A small image autoencoder, trained from scratch.
Model: 5.31M parameters, encoder norm layernorm, encoder patch size [8, 8], encoder width 192, decoder widths [48, 48, 96, 192].
Rows from block 4 of the encoder, named by matrix and row number. Rows with one number belong to one neuron. Each number is 50 + 12 x the weight over its row's rms, rounded and kept within 0 to 99. All counts start at 0. After the name is the row's rms in percent of the matrix's.
# fc1: MLP up (encoder.blocks.4.mlp.fc1.weight, 768x192), inputs 144-191
# fc2: MLP down (encoder.blocks.4.mlp.fc2.weight, 192x768, transposed), outputs 144-191
fc1.109 024:33 65 60 47 30 60 42 56 63 49 46 47 37 68 57 54 51 45 51 44 46 45 49 66 60 53 33 80 28 58 46 44 43 43 45 76 34 65 27 43 55 53 58 43 62 58 45 63
fc1.110 020:35 70 74 51 47 66 29 59 36 57 47 35 51 71 66 63 46 39 46 59 61 60 56 63 66 44 50 34 60 62 38 40 53 42 47 63 44 33 31 67 45 63 56 41 55 40 59 54
fc1.111 028:61 35 46 47 33 47 50 25 56 40 39 60 58 42 60 70 50 53 43 38 69 40 51 17 51 60 52 33 74 51 49 49 42 41 59 61 53 51 59 53 45 44 49 36 60 40 43 53
fc1.112 024:55 57 36 71 51 58 38 54 52 27 45 34 28 48 55 53 53 76 47 27 71 72 52 54 52 37 48 57 60 83 55 31 71 47 34 36 47 53 40 74 33 48 60 55 52 41 71 53
fc1.113 027:47 51 46 55 16 52 50 40 78 56 47 40 48 69 59 36 43 55 40 44 73 38 45 24 41 57 54 40 64 68 60 35 36 44 56 33 47 39 43 38 35 48 34 41 31 39 34 53
fc1.114 026:56 76 55 48 69 53 46 60 54 67 46 64 45 71 62 39 50 50 65 44 64 67 42 84 71 54 39 51 47 41 54 57 56 36 36 61 57 46 40 58 51 55 63 50 50 57 40 40
fc1.115 022:15 56 60 43 61 67 45 65 46 42 47 68 48 51 52 65 69 36 37 52 49 55 57 74 50 48 34 66 52 56 57 48 45 41 44 47 49 61 48 47 40 52 36 67 56 42 70 51
fc1.116 023:41 48 60 53 63 53 57 89 45 60 44 62 42 52 50 51 51 51 52 63 59 49 42 27 55 46 51 66 47 25 44 36 53 54 39 61 39 75 27 55 45 54 37 44 51 51 42 48
fc1.117 029:53 38 78 53 61 55 47 71 42 63 51 54 53 68 48 35 44 45 56 52 44 71 42 84 78 66 47 64 64 40 59 52 45 47 48 47 69 49 28 37 54 61 76 44 60 46 32 47
fc1.118 025:29 36 30 40 33 31 40 40 51 45 53 34 41 58 40 41 42 43 48 48 75 50 44 30 41 54 51 32 64 63 63 24 62 59 73 51 40 59 58 64 34 58 42 42 56 57 49 46
fc1.119 022:36 58 54 42 50 42 56 49 35 33 40 58 46 62 63 58 52 33 61 41 51 46 46 70 56 48 46 42 38 59 75 36 62 49 52 18 52 43 46 20 45 45 44 52 62 38 21 36
fc1.120 026:32 56 54 63 64 41 52 62 37 70 57 43 50 40 42 41 38 28 60 52 54 45 51 55 35 52 56 42 45 41 47 53 65 37 44 63 35 44 43 63 51 56 39 50 45 52 79 49
fc1.121 023:39 80 32 51 53 58 49 56 39 68 44 47 59 55 55 58 41 62 42 51 50 64 34 36 47 57 54 59 55 42 47 59 29 34 59 33 25 45 36 43 73 63 41 44 40 39 40 41
fc1.122 024:58 45 56 55 42 52 45 61 53 66 44 38 46 58 54 39 52 60 39 41 69 61 67 43 49 53 32 62 54 48 58 30 45 34 40 43 37 50 34 43 31 58 42 46 54 31 52 36
fc1.123 028:22 71 43 44 48 52 64 76 50 43 39 59 48 54 60 32 43 42 42 30 54 43 29 33 36 48 55 72 57 38 47 47 71 44 37 68 43 47 38 66 40 60 36 36 43 38 51 52
fc1.124 023:49 45 40 52 40 44 42 48 40 63 52 60 64 41 47 63 24 53 57 41 60 50 45 16 39 66 58 35 70 52 47 56 68 55 30 51 41 46 60 50 64 43 57 36 40 66 75 56
fc1.125 021:35 38 63 47 35 49 58 46 38 45 50 59 65 48 42 33 50 51 47 38 61 63 47 44 59 43 55 66 64 44 59 55 72 54 45 36 54 51 40 50 57 71 51 44 59 63 36 57
fc1.126 023:44 32 56 41 50 40 51 54 51 50 48 48 50 50 51 41 57 38 53 50 52 42 52 32 57 62 32 46 38 33 59 55 46 42 67 40 44 51 46 14 45 39 37 39 45 34 23 52
fc1.127 447:43 49 58 48 65 55 21 47 35 48 56 49 38 46 54 47 51 39 41 49 46 54 64 99 65 50 42 47 63 46 54 58 55 52 65 51 58 47 61 42 40 48 46 66 79 46 59 32
fc1.128 027:53 43 46 56 37 42 63 52 48 44 45 38 69 65 47 33 37 58 38 36 63 63 34 30 49 53 57 43 66 56 70 39 65 49 54 24 56 55 39 55 52 41 55 33 50 44 22 57
fc1.129 027:70 52 46 60 39 49 42 32 47 38 43 36 75 52 57 53 69 54 51 56 58 47 33 32 37 47 45 49 40 72 59 49 36 46 47 43 37 68 54 49 72 44 63 35 37 57 30 67
fc1.130 023:38 65 36 64 40 47 49 42 53 48 40 50 52 47 55 55 51 60 58 31 80 31 34 30 48 57 43 46 80 65 45 43 66 35 53 49 54 45 48 67 19 46 44 39 41 37 40 44
fc1.131 022:64 71 55 38 55 49 52 65 48 50 44 61 43 62 51 25 51 58 57 33 53 62 49 53 64 33 49 63 38 63 41 52 72 53 48 49 54 56 49 28 53 66 61 29 41 37 21 68
fc1.132 022:48 52 73 66 74 40 50 55 40 69 47 61 51 66 58 51 32 43 52 56 57 53 59 68 51 64 41 45 74 56 53 53 47 26 48 59 46 42 38 50 49 66 54 50 44 31 55 52
fc1.133 024:28 63 45 46 66 43 36 70 63 30 55 53 31 53 43 44 67 52 45 50 79 45 63 41 57 59 39 49 62 61 67 36 65 54 42 24 39 51 46 78 44 50 34 34 48 49 61 60
fc1.134 024:43 74 26 50 39 52 49 69 44 58 45 58 31 57 56 68 30 49 43 29 70 54 41 32 50 60 59 56 65 45 44 34 48 35 58 42 49 32 44 62 45 36 34 50 47 51 48 42
fc1.135 023:31 62 31 51 55 53 53 71 61 57 49 68 43 56 69 28 51 42 58 41 67 38 32 50 47 47 48 71 45 42 36 66 31 40 44 51 52 53 29 60 46 51 44 45 46 19 56 48
fc1.136 025:55 30 67 54 50 57 36 33 41 63 45 63 67 38 59 61 53 42 56 48 48 66 54 57 50 48 50 59 35 59 50 64 56 27 35 64 42 45 41 51 79 51 76 39 59 50 64 50
fc1.137 024:65 60 56 71 49 58 42 39 48 41 40 47 64 31 54 64 56 60 43 36 67 52 58 51 46 54 35 61 67 67 47 59 66 36 46 57 56 51 29 46 53 59 52 40 47 44 40 49
fc1.138 019:39 50 58 27 51 45 47 42 32 71 47 61 65 46 52 40 47 55 47 36 50 64 39 54 75 36 52 57 93 49 75 59 47 50 46 64 57 41 40 29 41 64 54 36 61 59 53 57
fc1.139 024:62 48 71 62 41 57 51 41 42 67 52 43 55 61 56 52 57 61 62 41 58 50 52 57 65 61 41 56 55 56 47 51 29 26 53 41 55 52 41 54 57 48 54 51 52 30 54 52
fc1.140 023:58 40 62 58 38 51 75 56 61 51 33 31 48 53 49 34 49 51 27 45 36 33 74 29 48 55 61 41 56 59 44 51 31 38 74 41 40 29 41 36 44 51 32 50 53 23 65 61
fc1.141 026:44 48 62 66 51 40 45 43 43 43 47 30 61 34 54 66 43 52 58 54 60 38 69 26 46 55 61 35 70 59 46 64 36 42 49 43 40 63 48 45 57 53 57 32 47 61 48 66
fc1.142 543:51 57 53 56 39 57 55 47 39 32 50 26 55 43 41 63 66 53 35 48 42 21 57 58 29 64 53 47 48 52 42 64 49 48 53 59 44 56 40 48 64 65 55 53 46 47 48 63
fc1.143 021:53 54 70 62 40 76 49 58 57 50 38 38 39 59 36 44 38 50 55 60 38 45 61 50 72 41 54 50 79 43 50 51 54 36 59 80 59 30 31 48 29 61 51 53 59 38 48 48
fc1.144 025:54 48 74 44 54 56 52 56 50 69 43 56 47 61 42 45 36 34 70 58 26 69 45 99 80 43 50 61 43 58 56 57 52 36 51 39 53 57 28 35 65 60 55 53 62 47 49 68
fc1.145 026:57 11 60 42 42 47 58 47 50 57 61 46 55 49 51 34 54 61 51 46 74 54 51 40 49 44 40 38 64 56 66 32 64 51 45 34 47 51 57 50 35 43 55 36 60 61 35 69
fc1.146 516:53 55 39 58 48 69 34 43 52 29 66 40 40 44 52 65 66 49 59 67 43 45 49 50 55 83 42 42 51 59 55 49 50 60 44 44 38 51 38 48 45 57 54 51 30 49 61 71
fc1.147 021:39 38 55 47 63 33 60 49 44 58 28 53 68 53 65 59 44 60 53 35 47 57 62 62 64 51 53 38 71 45 46 44 53 37 28 51 49 53 32 48 44 61 71 46 59 41 57 37
fc1.148 021:38 57 38 43 40 60 34 33 48 54 43 43 56 53 55 27 57 64 50 48 63 51 43 43 71 55 50 62 78 59 53 41 49 30 42 47 43 56 50 64 28 50 37 51 37 44 64 35
fc1.149 025:24 57 37 44 43 50 40 57 62 54 55 53 39 53 50 19 56 51 48 42 69 56 50 49 62 51 50 35 75 75 64 35 55 61 34 39 51 65 46 54 49 36 63 39 48 53 20 41
fc1.150 021:44 44 59 56 46 50 46 32 61 63 49 75 62 55 77 54 34 48 54 34 55 66 47 54 39 66 41 31 61 52 47 56 36 43 48 36 48 35 40 44 62 42 50 48 45 60 55 59
fc1.151 028:59 52 57 63 69 42 50 43 59 48 44 54 71 38 57 52 79 46 51 70 50 41 49 46 75 42 48 24 50 41 54 55 53 46 45 82 65 36 56 61 54 56 73 45 58 50 60 44
fc1.152 023:73 56 64 56 53 52 49 37 46 57 39 47 85 53 65 51 48 54 33 36 59 69 52 66 49 58 33 51 44 58 53 68 53 27 63 51 42 41 49 45 58 50 55 55 36 52 47 61
fc1.153 021:46 65 44 54 44 53 65 36 56 53 40 46 64 72 67 56 68 58 36 33 53 58 59 47 43 58 46 61 49 48 48 50 62 37 50 36 52 46 46 56 33 59 43 60 33 53 30 55
fc1.154 052:44 56 33 38 43 51 57 44 49 38 45 55 45 41 69 73 54 27 53 31 68 49 29 49 38 51 55 41 57 55 50 54 71 65 35 35 38 47 38 65 42 63 34 47 51 54 71 49
fc1.155 022:50 35 36 62 47 39 50 27 61 60 53 48 63 60 52 62 60 61 49 61 55 42 64 34 70 54 42 38 42 50 48 57 30 47 58 53 54 57 56 37 55 41 57 38 64 52 17 58
fc1.156 022:62 54 67 45 51 55 32 53 45 60 44 51 53 60 46 72 48 60 70 56 56 59 33 62 68 44 46 66 39 41 56 41 38 35 34 55 45 40 54 44 46 46 41 61 51 43 66 36
fc1.157 020:37 58 50 34 45 57 29 62 46 55 49 42 21 66 46 35 38 19 47 46 50 63 49 70 63 50 59 47 62 60 59 45 52 41 56 67 60 47 40 71 31 54 74 55 51 47 28 50
fc1.158 029:35 58 51 54 51 51 31 49 62 38 52 53 31 51 69 31 45 41 64 44 76 69 53 36 59 58 47 16 83 52 64 34 59 47 65 41 47 30 40 61 20 43 42 49 36 38 50 58
fc1.159 024:55 61 50 56 63 56 25 46 62 44 57 61 59 44 47 52 65 53 67 59 56 58 44 30 64 56 39 30 45 54 51 52 40 43 34 54 37 47 49 63 53 48 37 34 40 17 65 63
fc1.160 025:59 47 46 33 54 51 50 62 30 66 32 51 67 51 50 75 39 44 57 62 56 54 32 49 58 36 65 54 50 42 55 51 56 52 27 54 39 40 55 55 52 51 36 21 66 40 51 40
fc1.161 026:73 60 49 60 25 61 68 56 55 62 61 31 45 58 39 48 38 56 25 50 42 47 55 27 26 51 64 64 58 54 51 54 50 31 58 44 32 58 42 56 45 58 43 45 44 43 52 61
fc1.162 024:62 34 66 47 49 46 61 38 27 68 37 55 65 64 45 71 50 67 45 50 55 62 46 49 71 43 44 33 72 27 59 55 46 39 41 36 63 49 51 39 61 55 64 43 50 43 16 39
fc1.163 458:52 58 40 50 22 42 43 33 73 33 50 50 63 46 58 45 46 48 50 39 83 40 41 49 33 60 65 37 56 63 41 46 51 59 64 40 45 51 46 73 63 39 49 48 54 52 40 58
fc1.164 024:68 55 56 52 59 40 53 57 40 36 34 48 57 63 59 33 45 38 43 43 57 44 68 62 68 47 50 55 54 78 48 59 61 38 73 44 42 41 39 41 52 50 54 43 48 39 51 70
fc1.165 025:62 44 33 62 39 47 49 37 45 61 51 46 80 53 52 70 52 53 60 62 55 42 42 33 38 59 54 42 41 62 62 69 56 40 54 30 38 46 49 38 79 47 47 45 41 51 55 69
fc1.166 026:66 49 51 54 70 44 68 60 58 70 50 50 49 59 50 21 44 65 59 53 50 45 31 57 54 52 61 54 56 45 66 46 67 41 34 55 62 48 35 44 50 58 65 35 46 32 35 59
fc1.167 024:63 50 60 58 53 55 66 65 39 52 33 38 57 59 54 58 48 62 62 54 39 38 52 45 48 57 39 46 60 41 50 51 38 31 44 54 65 38 35 30 45 53 48 33 62 20 48 35
fc1.168 021:43 51 54 51 39 48 58 71 54 51 45 58 47 53 56 71 40 56 47 26 67 43 39 45 55 25 46 43 47 60 46 49 63 38 31 55 36 44 39 62 38 46 47 48 44 46 57 39
fc1.169 029:51 49 54 69 58 42 33 32 57 60 52 49 74 44 50 51 56 58 65 51 69 60 63 59 51 55 30 38 46 66 46 52 42 34 47 54 37 62 53 41 70 46 78 46 50 52 68 60
fc1.170 022:34 40 46 38 50 60 60 52 54 69 58 54 49 51 38 21 50 56 41 73 41 36 56 39 57 50 51 45 56 47 69 49 50 61 70 66 54 47 49 40 53 51 45 37 39 33 63 63
fc1.171 028:53 60 57 48 66 37 63 47 49 48 28 69 55 58 63 48 47 54 46 30 62 64 52 64 59 65 34 35 78 52 53 63 51 21 36 51 70 50 45 58 48 68 64 49 35 35 58 43
fc1.172 026:66 66 57 48 62 47 67 54 44 69 49 70 57 60 72 39 48 60 62 49 56 77 44 67 62 59 42 35 69 47 49 54 51 31 44 51 50 43 39 46 42 65 61 57 38 50 54 52
fc1.173 024:22 28 59 58 41 54 54 53 36 60 46 46 51 46 64 68 53 61 40 32 49 34 61 39 46 41 70 44 42 61 60 51 41 44 44 71 52 42 51 37 43 64 53 51 65 38 74 32
fc1.174 020:42 42 44 43 55 48 59 50 43 55 45 41 62 40 59 51 68 54 50 45 61 39 42 27 57 42 56 29 70 54 41 46 41 51 37 59 57 54 61 67 39 52 50 19 66 42 39 37
fc1.175 027:35 58 81 46 56 50 29 61 53 55 40 38 49 65 63 38 71 49 47 48 70 50 59 61 68 51 33 47 62 66 48 44 55 43 30 54 41 38 39 55 45 67 60 42 34 30 36 51
fc1.176 492:51 50 34 38 44 35 80 57 60 42 55 76 53 49 52 43 54 51 67 60 57 48 21 36 43 52 42 48 26 57 42 53 54 57 34 46 32 59 34 63 65 55 53 23 55 51 48 78
fc2.109 063:53 59 46 44 72 37 54 39 35 47 45 43 44 27 40 49 50 39 47 62 41 61 53 33 52 57 46 46 66 77 44 54 48 43 34 51 70 47 75 51 45 42 48 66 44 39 49 58
fc2.110 062:49 14 31 45 37 35 74 56 52 39 58 70 51 34 43 20 62 61 63 50 62 42 45 53 42 61 47 44 55 42 54 53 66 42 52 67 62 51 50 58 67 37 52 51 61 65 42 43
fc2.111 074:23 67 24 62 64 47 70 71 62 57 54 70 57 48 36 58 49 56 46 55 36 48 59 64 47 42 53 52 32 52 54 42 46 39 28 43 51 57 58 58 50 54 66 52 45 62 47 30
fc2.112 064:36 62 67 50 55 33 66 36 38 58 47 40 49 36 50 48 65 40 41 62 43 46 54 56 24 55 44 56 28 53 38 55 33 46 66 60 46 67 64 37 67 61 28 32 43 51 39 35
fc2.113 074:11 71 47 42 83 28 45 45 40 17 44 43 56 50 42 55 45 35 58 51 57 48 58 68 51 53 48 41 42 49 51 56 67 54 66 73 51 53 54 47 48 52 89 47 59 51 70 45
fc2.114 070:16 52 26 54 70 45 38 36 49 45 55 47 53 47 36 75 47 58 33 67 36 49 57 41 30 52 40 47 32 67 46 35 35 51 38 58 52 61 54 40 50 49 49 62 62 70 78 50
fc2.115 059:73 42 33 71 38 55 51 42 53 30 61 39 16 57 41 52 35 46 59 46 33 49 53 66 45 46 67 43 50 68 32 51 73 37 44 39 36 62 49 54 62 40 39 51 58 42 30 61
fc2.116 064:19 26 45 42 35 50 51 27 38 27 50 52 70 31 40 50 38 64 50 31 30 43 64 61 40 49 50 42 38 51 50 78 28 47 47 57 56 51 72 27 45 56 63 59 49 55 69 50
fc2.117 081:45 59 21 68 46 42 38 41 60 31 38 47 41 35 35 62 54 55 55 73 62 46 43 64 30 44 41 31 39 62 49 45 60 66 54 54 55 62 55 36 60 62 47 63 53 61 71 64
fc2.118 064:59 52 67 55 51 44 72 64 48 53 46 44 61 45 59 69 51 57 57 54 50 59 51 64 55 38 39 34 42 41 58 70 66 36 27 54 55 41 44 40 37 39 81 51 48 56 43 35
fc2.119 062:35 57 42 80 51 55 45 58 42 23 58 51 53 52 35 80 47 61 46 50 44 55 57 45 37 45 47 53 54 54 41 51 36 56 45 47 44 57 54 61 41 62 42 43 43 47 57 54
fc2.120 061:57 62 48 00 40 52 50 46 56 66 47 53 64 60 57 48 59 48 36 35 27 63 46 35 56 63 32 62 53 65 56 56 42 56 54 68 56 38 56 51 56 43 41 50 56 57 28 45
fc2.121 055:40 52 43 58 32 44 81 30 72 27 31 53 53 48 43 44 59 24 70 48 49 43 52 64 54 41 55 49 46 57 57 62 47 37 42 55 59 57 62 67 40 48 48 43 50 64 55 39
fc2.122 063:36 78 42 39 55 51 49 25 40 21 54 54 58 36 27 30 49 57 59 41 46 40 41 46 63 49 80 60 44 53 40 73 43 66 83 66 57 57 68 43 42 56 52 46 58 63 72 61
fc2.123 063:73 41 55 42 47 47 52 48 39 76 44 33 29 57 44 42 46 40 60 56 41 50 51 47 64 65 32 51 45 42 52 59 37 50 54 50 43 44 53 50 68 49 81 41 46 54 43 39
fc2.124 060:50 42 51 39 56 38 56 49 26 40 53 31 40 50 63 28 53 48 45 41 47 57 77 72 41 39 37 65 38 46 70 53 42 51 73 57 59 65 55 67 75 48 48 56 54 35 33 45
fc2.125 067:40 56 42 56 76 42 23 46 40 39 38 44 35 44 63 49 51 40 50 61 52 54 56 80 27 40 43 49 46 64 58 56 28 63 50 52 47 50 51 48 53 48 57 62 46 34 79 34
fc2.126 068:40 67 27 42 32 48 60 46 29 49 40 62 52 38 39 60 45 54 60 46 62 37 38 57 58 36 53 63 48 60 38 54 41 48 42 46 56 61 57 43 51 59 74 55 51 49 65 48
fc2.127 422:44 64 38 56 49 36 66 48 56 42 49 43 53 47 61 34 53 43 56 42 48 46 43 22 45 55 62 62 63 49 50 45 53 49 36 48 31 41 41 44 53 49 43 57 34 55 55 53
fc2.128 073:45 60 42 59 57 54 30 61 51 32 42 49 49 40 67 47 43 47 45 61 50 44 46 82 42 33 48 46 34 42 47 64 53 63 54 69 55 57 51 34 60 69 50 64 50 58 71 35
fc2.129 066:49 57 46 51 43 50 69 58 55 45 56 65 56 53 56 43 37 56 60 23 38 60 48 53 48 52 65 32 44 64 42 63 40 48 38 60 53 44 55 49 59 48 40 51 64 57 71 61
fc2.130 060:28 44 51 52 34 43 56 56 53 23 51 44 54 49 57 58 63 28 41 51 39 59 66 64 34 46 45 48 07 55 43 52 30 60 48 53 54 53 56 37 76 56 38 48 48 33 66 34
fc2.131 065:33 42 46 75 60 43 40 18 34 29 52 49 56 47 59 67 48 40 40 48 46 45 65 62 15 46 55 37 30 50 45 53 31 51 39 57 48 78 63 50 53 58 45 45 49 54 70 26
fc2.132 066:42 40 35 45 22 46 41 44 45 45 38 35 53 46 45 31 58 61 62 62 42 48 45 49 45 44 72 48 29 46 50 53 51 31 55 49 44 79 54 48 47 67 55 55 61 63 41 46
fc2.133 074:56 60 55 35 37 50 43 19 38 35 68 28 50 48 59 22 54 59 41 36 37 62 49 47 40 43 60 67 41 54 47 65 45 49 52 63 61 63 65 29 42 51 48 52 45 63 50 43
fc2.134 067:57 51 61 50 36 50 64 31 63 19 46 40 62 52 42 28 64 35 53 43 46 48 43 51 40 49 32 53 43 50 62 39 74 45 60 58 53 59 35 52 71 42 43 45 46 75 52 54
fc2.135 067:55 39 51 68 44 46 56 39 51 27 48 42 64 61 32 63 48 48 35 40 19 52 62 61 42 52 35 53 49 45 56 23 54 56 67 53 51 53 48 41 50 53 46 57 53 75 38 44
fc2.136 062:49 74 42 58 68 51 60 55 51 51 62 40 34 62 49 24 39 61 58 53 31 65 62 64 38 52 30 57 55 63 60 38 33 65 52 24 44 60 47 50 52 35 16 53 43 35 22 38
fc2.137 062:33 59 31 56 81 47 43 62 43 50 44 35 50 61 55 77 37 34 61 76 47 43 59 59 42 47 65 51 49 58 58 65 34 54 71 43 40 58 47 38 58 54 69 61 49 34 69 60
fc2.138 065:51 43 37 65 62 31 60 42 55 23 51 64 40 33 61 63 43 59 79 53 53 65 57 75 36 51 42 47 38 50 47 51 57 45 52 35 53 56 55 50 57 32 44 67 41 33 57 30
fc2.139 066:37 62 37 69 60 58 39 49 49 20 44 55 69 46 27 39 40 59 59 57 59 60 47 72 34 54 44 53 34 60 63 41 63 69 55 52 45 65 41 37 49 63 39 62 49 79 57 61
fc2.140 066:57 60 33 34 43 43 34 56 45 61 41 62 54 42 72 47 40 39 50 61 71 51 48 45 59 50 64 62 52 47 62 72 57 71 46 59 36 57 55 56 63 54 59 50 60 50 58 54
fc2.141 063:52 57 31 33 38 31 55 61 42 52 51 72 57 36 51 10 63 50 61 72 67 39 47 49 46 64 49 54 38 57 64 38 51 53 39 68 61 43 68 49 51 51 67 58 47 59 46 34
fc2.142 337:51 51 46 65 78 43 37 39 70 48 52 83 48 56 62 35 41 47 53 37 57 49 36 40 60 36 44 51 41 45 56 34 50 48 54 43 48 50 53 59 44 33 56 73 68 40 56 41
fc2.143 067:40 45 54 44 59 43 40 35 57 46 54 56 42 45 56 31 47 33 47 40 61 52 53 57 40 48 58 51 53 57 54 67 36 50 30 44 43 86 40 42 58 44 61 46 42 50 44 45
fc2.144 068:32 49 39 50 44 41 21 43 50 39 47 31 44 55 44 26 45 47 41 33 44 66 49 49 31 51 44 41 47 62 42 52 24 60 47 64 53 73 47 50 54 47 50 67 50 47 43 61
fc2.145 065:21 60 42 70 53 46 33 34 57 38 44 43 49 47 53 48 42 41 58 56 43 58 50 63 27 35 62 55 39 33 46 52 43 47 47 59 55 66 61 50 44 66 49 55 44 41 67 19
fc2.146 262:63 43 61 62 57 41 50 29 60 47 20 73 38 49 59 37 38 49 40 23 61 44 66 54 37 26 55 40 54 42 50 45 51 29 69 58 56 53 60 47 33 50 49 64 55 69 40 52
fc2.147 065:54 49 37 31 33 52 63 42 42 43 51 53 58 38 42 46 57 55 52 64 63 30 52 44 30 55 43 49 28 61 59 60 30 48 63 49 45 46 66 40 66 54 16 48 55 39 63 40
fc2.148 059:44 49 48 54 71 33 46 59 39 41 47 51 46 60 67 37 36 40 35 58 29 35 47 61 31 39 51 51 25 53 57 55 31 69 61 59 52 30 51 44 64 61 48 58 61 48 63 36
fc2.149 069:60 54 55 80 41 41 50 56 50 27 54 58 63 50 50 38 34 41 55 43 40 45 47 77 41 45 67 42 27 57 40 58 41 50 62 68 52 81 46 38 61 58 55 65 60 73 63 52
fc2.150 069:60 23 24 61 72 55 57 59 41 49 50 58 48 43 48 42 41 57 67 62 69 48 73 68 50 44 44 57 50 50 46 48 72 53 66 45 55 35 45 39 39 53 32 52 60 35 61 33
fc2.151 068:42 44 53 51 57 60 42 61 51 68 47 47 35 48 33 42 39 68 53 52 45 71 46 77 33 47 38 40 25 69 38 39 64 37 39 34 46 60 47 36 50 49 50 50 42 65 31 56
fc2.152 063:41 59 31 67 71 65 32 48 39 67 54 61 29 56 37 55 41 64 54 72 26 60 44 52 36 43 53 56 27 67 37 39 38 53 50 55 32 63 59 46 62 69 21 47 54 40 51 56
fc2.153 068:46 51 26 54 72 45 37 48 46 39 51 45 32 32 44 56 42 50 49 73 42 56 55 66 40 48 32 54 30 65 39 50 54 37 51 62 37 63 58 32 60 59 79 41 50 50 67 47
fc2.154 147:64 36 31 44 59 61 39 65 45 50 56 58 49 62 52 52 47 60 38 38 32 51 59 38 39 54 62 63 40 48 43 33 31 38 61 61 56 62 47 39 58 53 48 56 55 43 24 43
fc2.155 071:47 51 41 65 57 53 42 69 52 20 59 62 59 55 48 53 57 44 44 37 56 68 53 59 35 48 47 53 37 49 35 56 80 39 51 41 53 49 40 35 25 51 56 64 43 65 70 41
fc2.156 062:36 39 44 45 64 46 38 32 47 35 66 33 38 60 59 42 52 63 35 29 23 57 46 19 39 54 52 55 63 54 55 65 67 58 43 55 58 59 51 65 44 58 61 41 68 55 43 77
fc2.157 066:70 58 53 77 32 60 63 47 55 44 69 46 79 33 42 56 57 43 38 43 62 54 40 32 44 56 47 44 47 44 40 48 65 33 36 61 35 46 29 54 62 45 45 49 50 69 62 43
fc2.158 075:30 56 50 57 41 44 71 34 44 52 28 30 73 48 49 57 37 46 42 61 50 37 53 80 43 59 39 45 36 42 55 54 46 41 62 60 47 83 49 49 60 51 45 48 44 62 62 51
fc2.159 074:35 57 67 40 34 54 65 56 41 63 51 38 52 67 46 33 54 42 42 46 44 39 68 52 44 46 59 54 53 50 60 44 40 57 69 50 59 49 54 48 41 46 66 51 56 76 30 50
fc2.160 061:21 31 37 62 46 50 64 53 52 32 60 52 32 37 43 22 56 56 72 23 45 57 57 44 46 46 24 30 36 49 44 68 52 53 42 44 59 30 49 42 25 50 63 53 48 63 47 59
fc2.161 063:20 45 37 44 49 52 34 36 42 37 33 58 54 55 69 60 40 31 45 39 57 61 35 54 51 56 45 65 49 41 46 60 39 45 53 69 32 75 57 45 66 70 45 57 49 32 67 35
fc2.162 068:32 60 23 66 48 56 30 74 54 53 44 48 40 62 50 49 42 53 72 40 51 54 45 53 33 44 43 52 38 57 33 54 61 53 71 53 53 64 55 50 32 57 40 65 70 47 70 55
fc2.163 348:44 40 69 43 60 58 44 63 40 43 41 41 37 46 48 63 37 53 39 55 45 56 71 26 51 35 49 54 64 38 66 52 48 44 52 58 64 64 43 45 36 50 54 55 52 48 50 50
fc2.164 069:37 65 41 69 45 56 39 49 47 54 52 59 41 37 41 79 54 53 42 54 53 47 52 57 43 56 38 50 30 50 48 56 26 54 36 46 41 74 51 49 45 64 39 62 42 34 57 33
fc2.165 062:45 54 56 39 46 57 60 74 31 31 50 53 45 49 54 38 62 40 47 45 65 73 60 42 44 48 41 60 44 52 46 51 71 51 50 59 51 23 54 63 51 49 62 56 46 22 42 43
fc2.166 072:37 34 34 64 44 57 21 42 53 26 53 47 71 45 55 69 53 49 33 41 46 60 55 50 39 50 39 41 36 54 55 48 50 61 62 46 48 66 55 39 49 75 56 58 45 72 58 42
fc2.167 059:49 37 27 25 49 57 29 65 62 35 41 58 56 52 41 42 68 35 50 45 67 36 49 53 53 56 50 55 53 53 61 53 62 60 55 36 66 56 73 52 43 53 50 50 59 26 49 59
fc2.168 064:37 47 27 55 52 39 49 28 45 13 40 43 57 51 45 34 59 38 30 57 40 48 75 48 40 47 54 39 39 39 57 46 51 58 58 64 45 62 59 46 70 39 33 51 69 68 41 38
fc2.169 069:44 53 42 22 75 52 45 24 43 38 53 49 72 39 40 51 46 71 47 57 28 64 41 48 50 40 55 67 44 72 67 55 67 66 42 43 65 22 63 53 35 51 38 52 49 50 49 45
fc2.170 072:43 79 65 66 45 49 36 59 54 24 44 51 53 54 53 31 43 16 34 32 61 58 41 65 55 47 51 41 53 46 47 62 51 50 60 51 42 52 42 49 44 43 78 60 56 63 46 49
fc2.171 068:59 48 23 54 47 58 35 57 29 46 49 40 45 40 45 57 50 72 48 68 41 41 50 65 33 42 64 63 19 60 58 40 57 64 77 40 52 53 47 29 63 60 41 61 64 85 57 46
fc2.172 074:42 25 16 52 56 42 43 48 29 49 42 37 30 49 55 47 35 62 47 56 66 48 63 65 29 47 51 53 25 49 51 38 51 53 71 56 47 59 65 45 65 55 30 41 71 68 84 61
fc2.173 062:48 63 46 54 71 50 55 54 52 38 51 52 50 44 38 20 37 34 49 47 51 50 60 78 39 45 43 49 65 38 43 48 51 54 61 36 46 48 60 49 41 32 24 56 34 49 31 50
fc2.174 064:44 65 37 72 49 51 52 51 50 48 60 54 45 41 46 57 28 56 65 58 55 25 57 66 31 56 70 56 44 44 47 45 65 54 40 58 69 54 71 31 45 45 50 46 68 63 74 51
fc2.175 071:51 58 15 54 43 48 56 32 42 40 55 51 70 51 44 59 35 53 56 44 55 56 59 50 39 67 58 46 22 57 45 47 37 50 64 45 43 74 50 31 70 57 26 54 58 71 85 55
fc2.176 344:58 38 64 44 40 51 18 44 49 48 34 39 27 42 58 56 37 47 47 43 53 59 69 38 54 46 50 41 78 54 53 49 43 38 60 52 78 65 54 36 30 44 43 61 56 67 46 24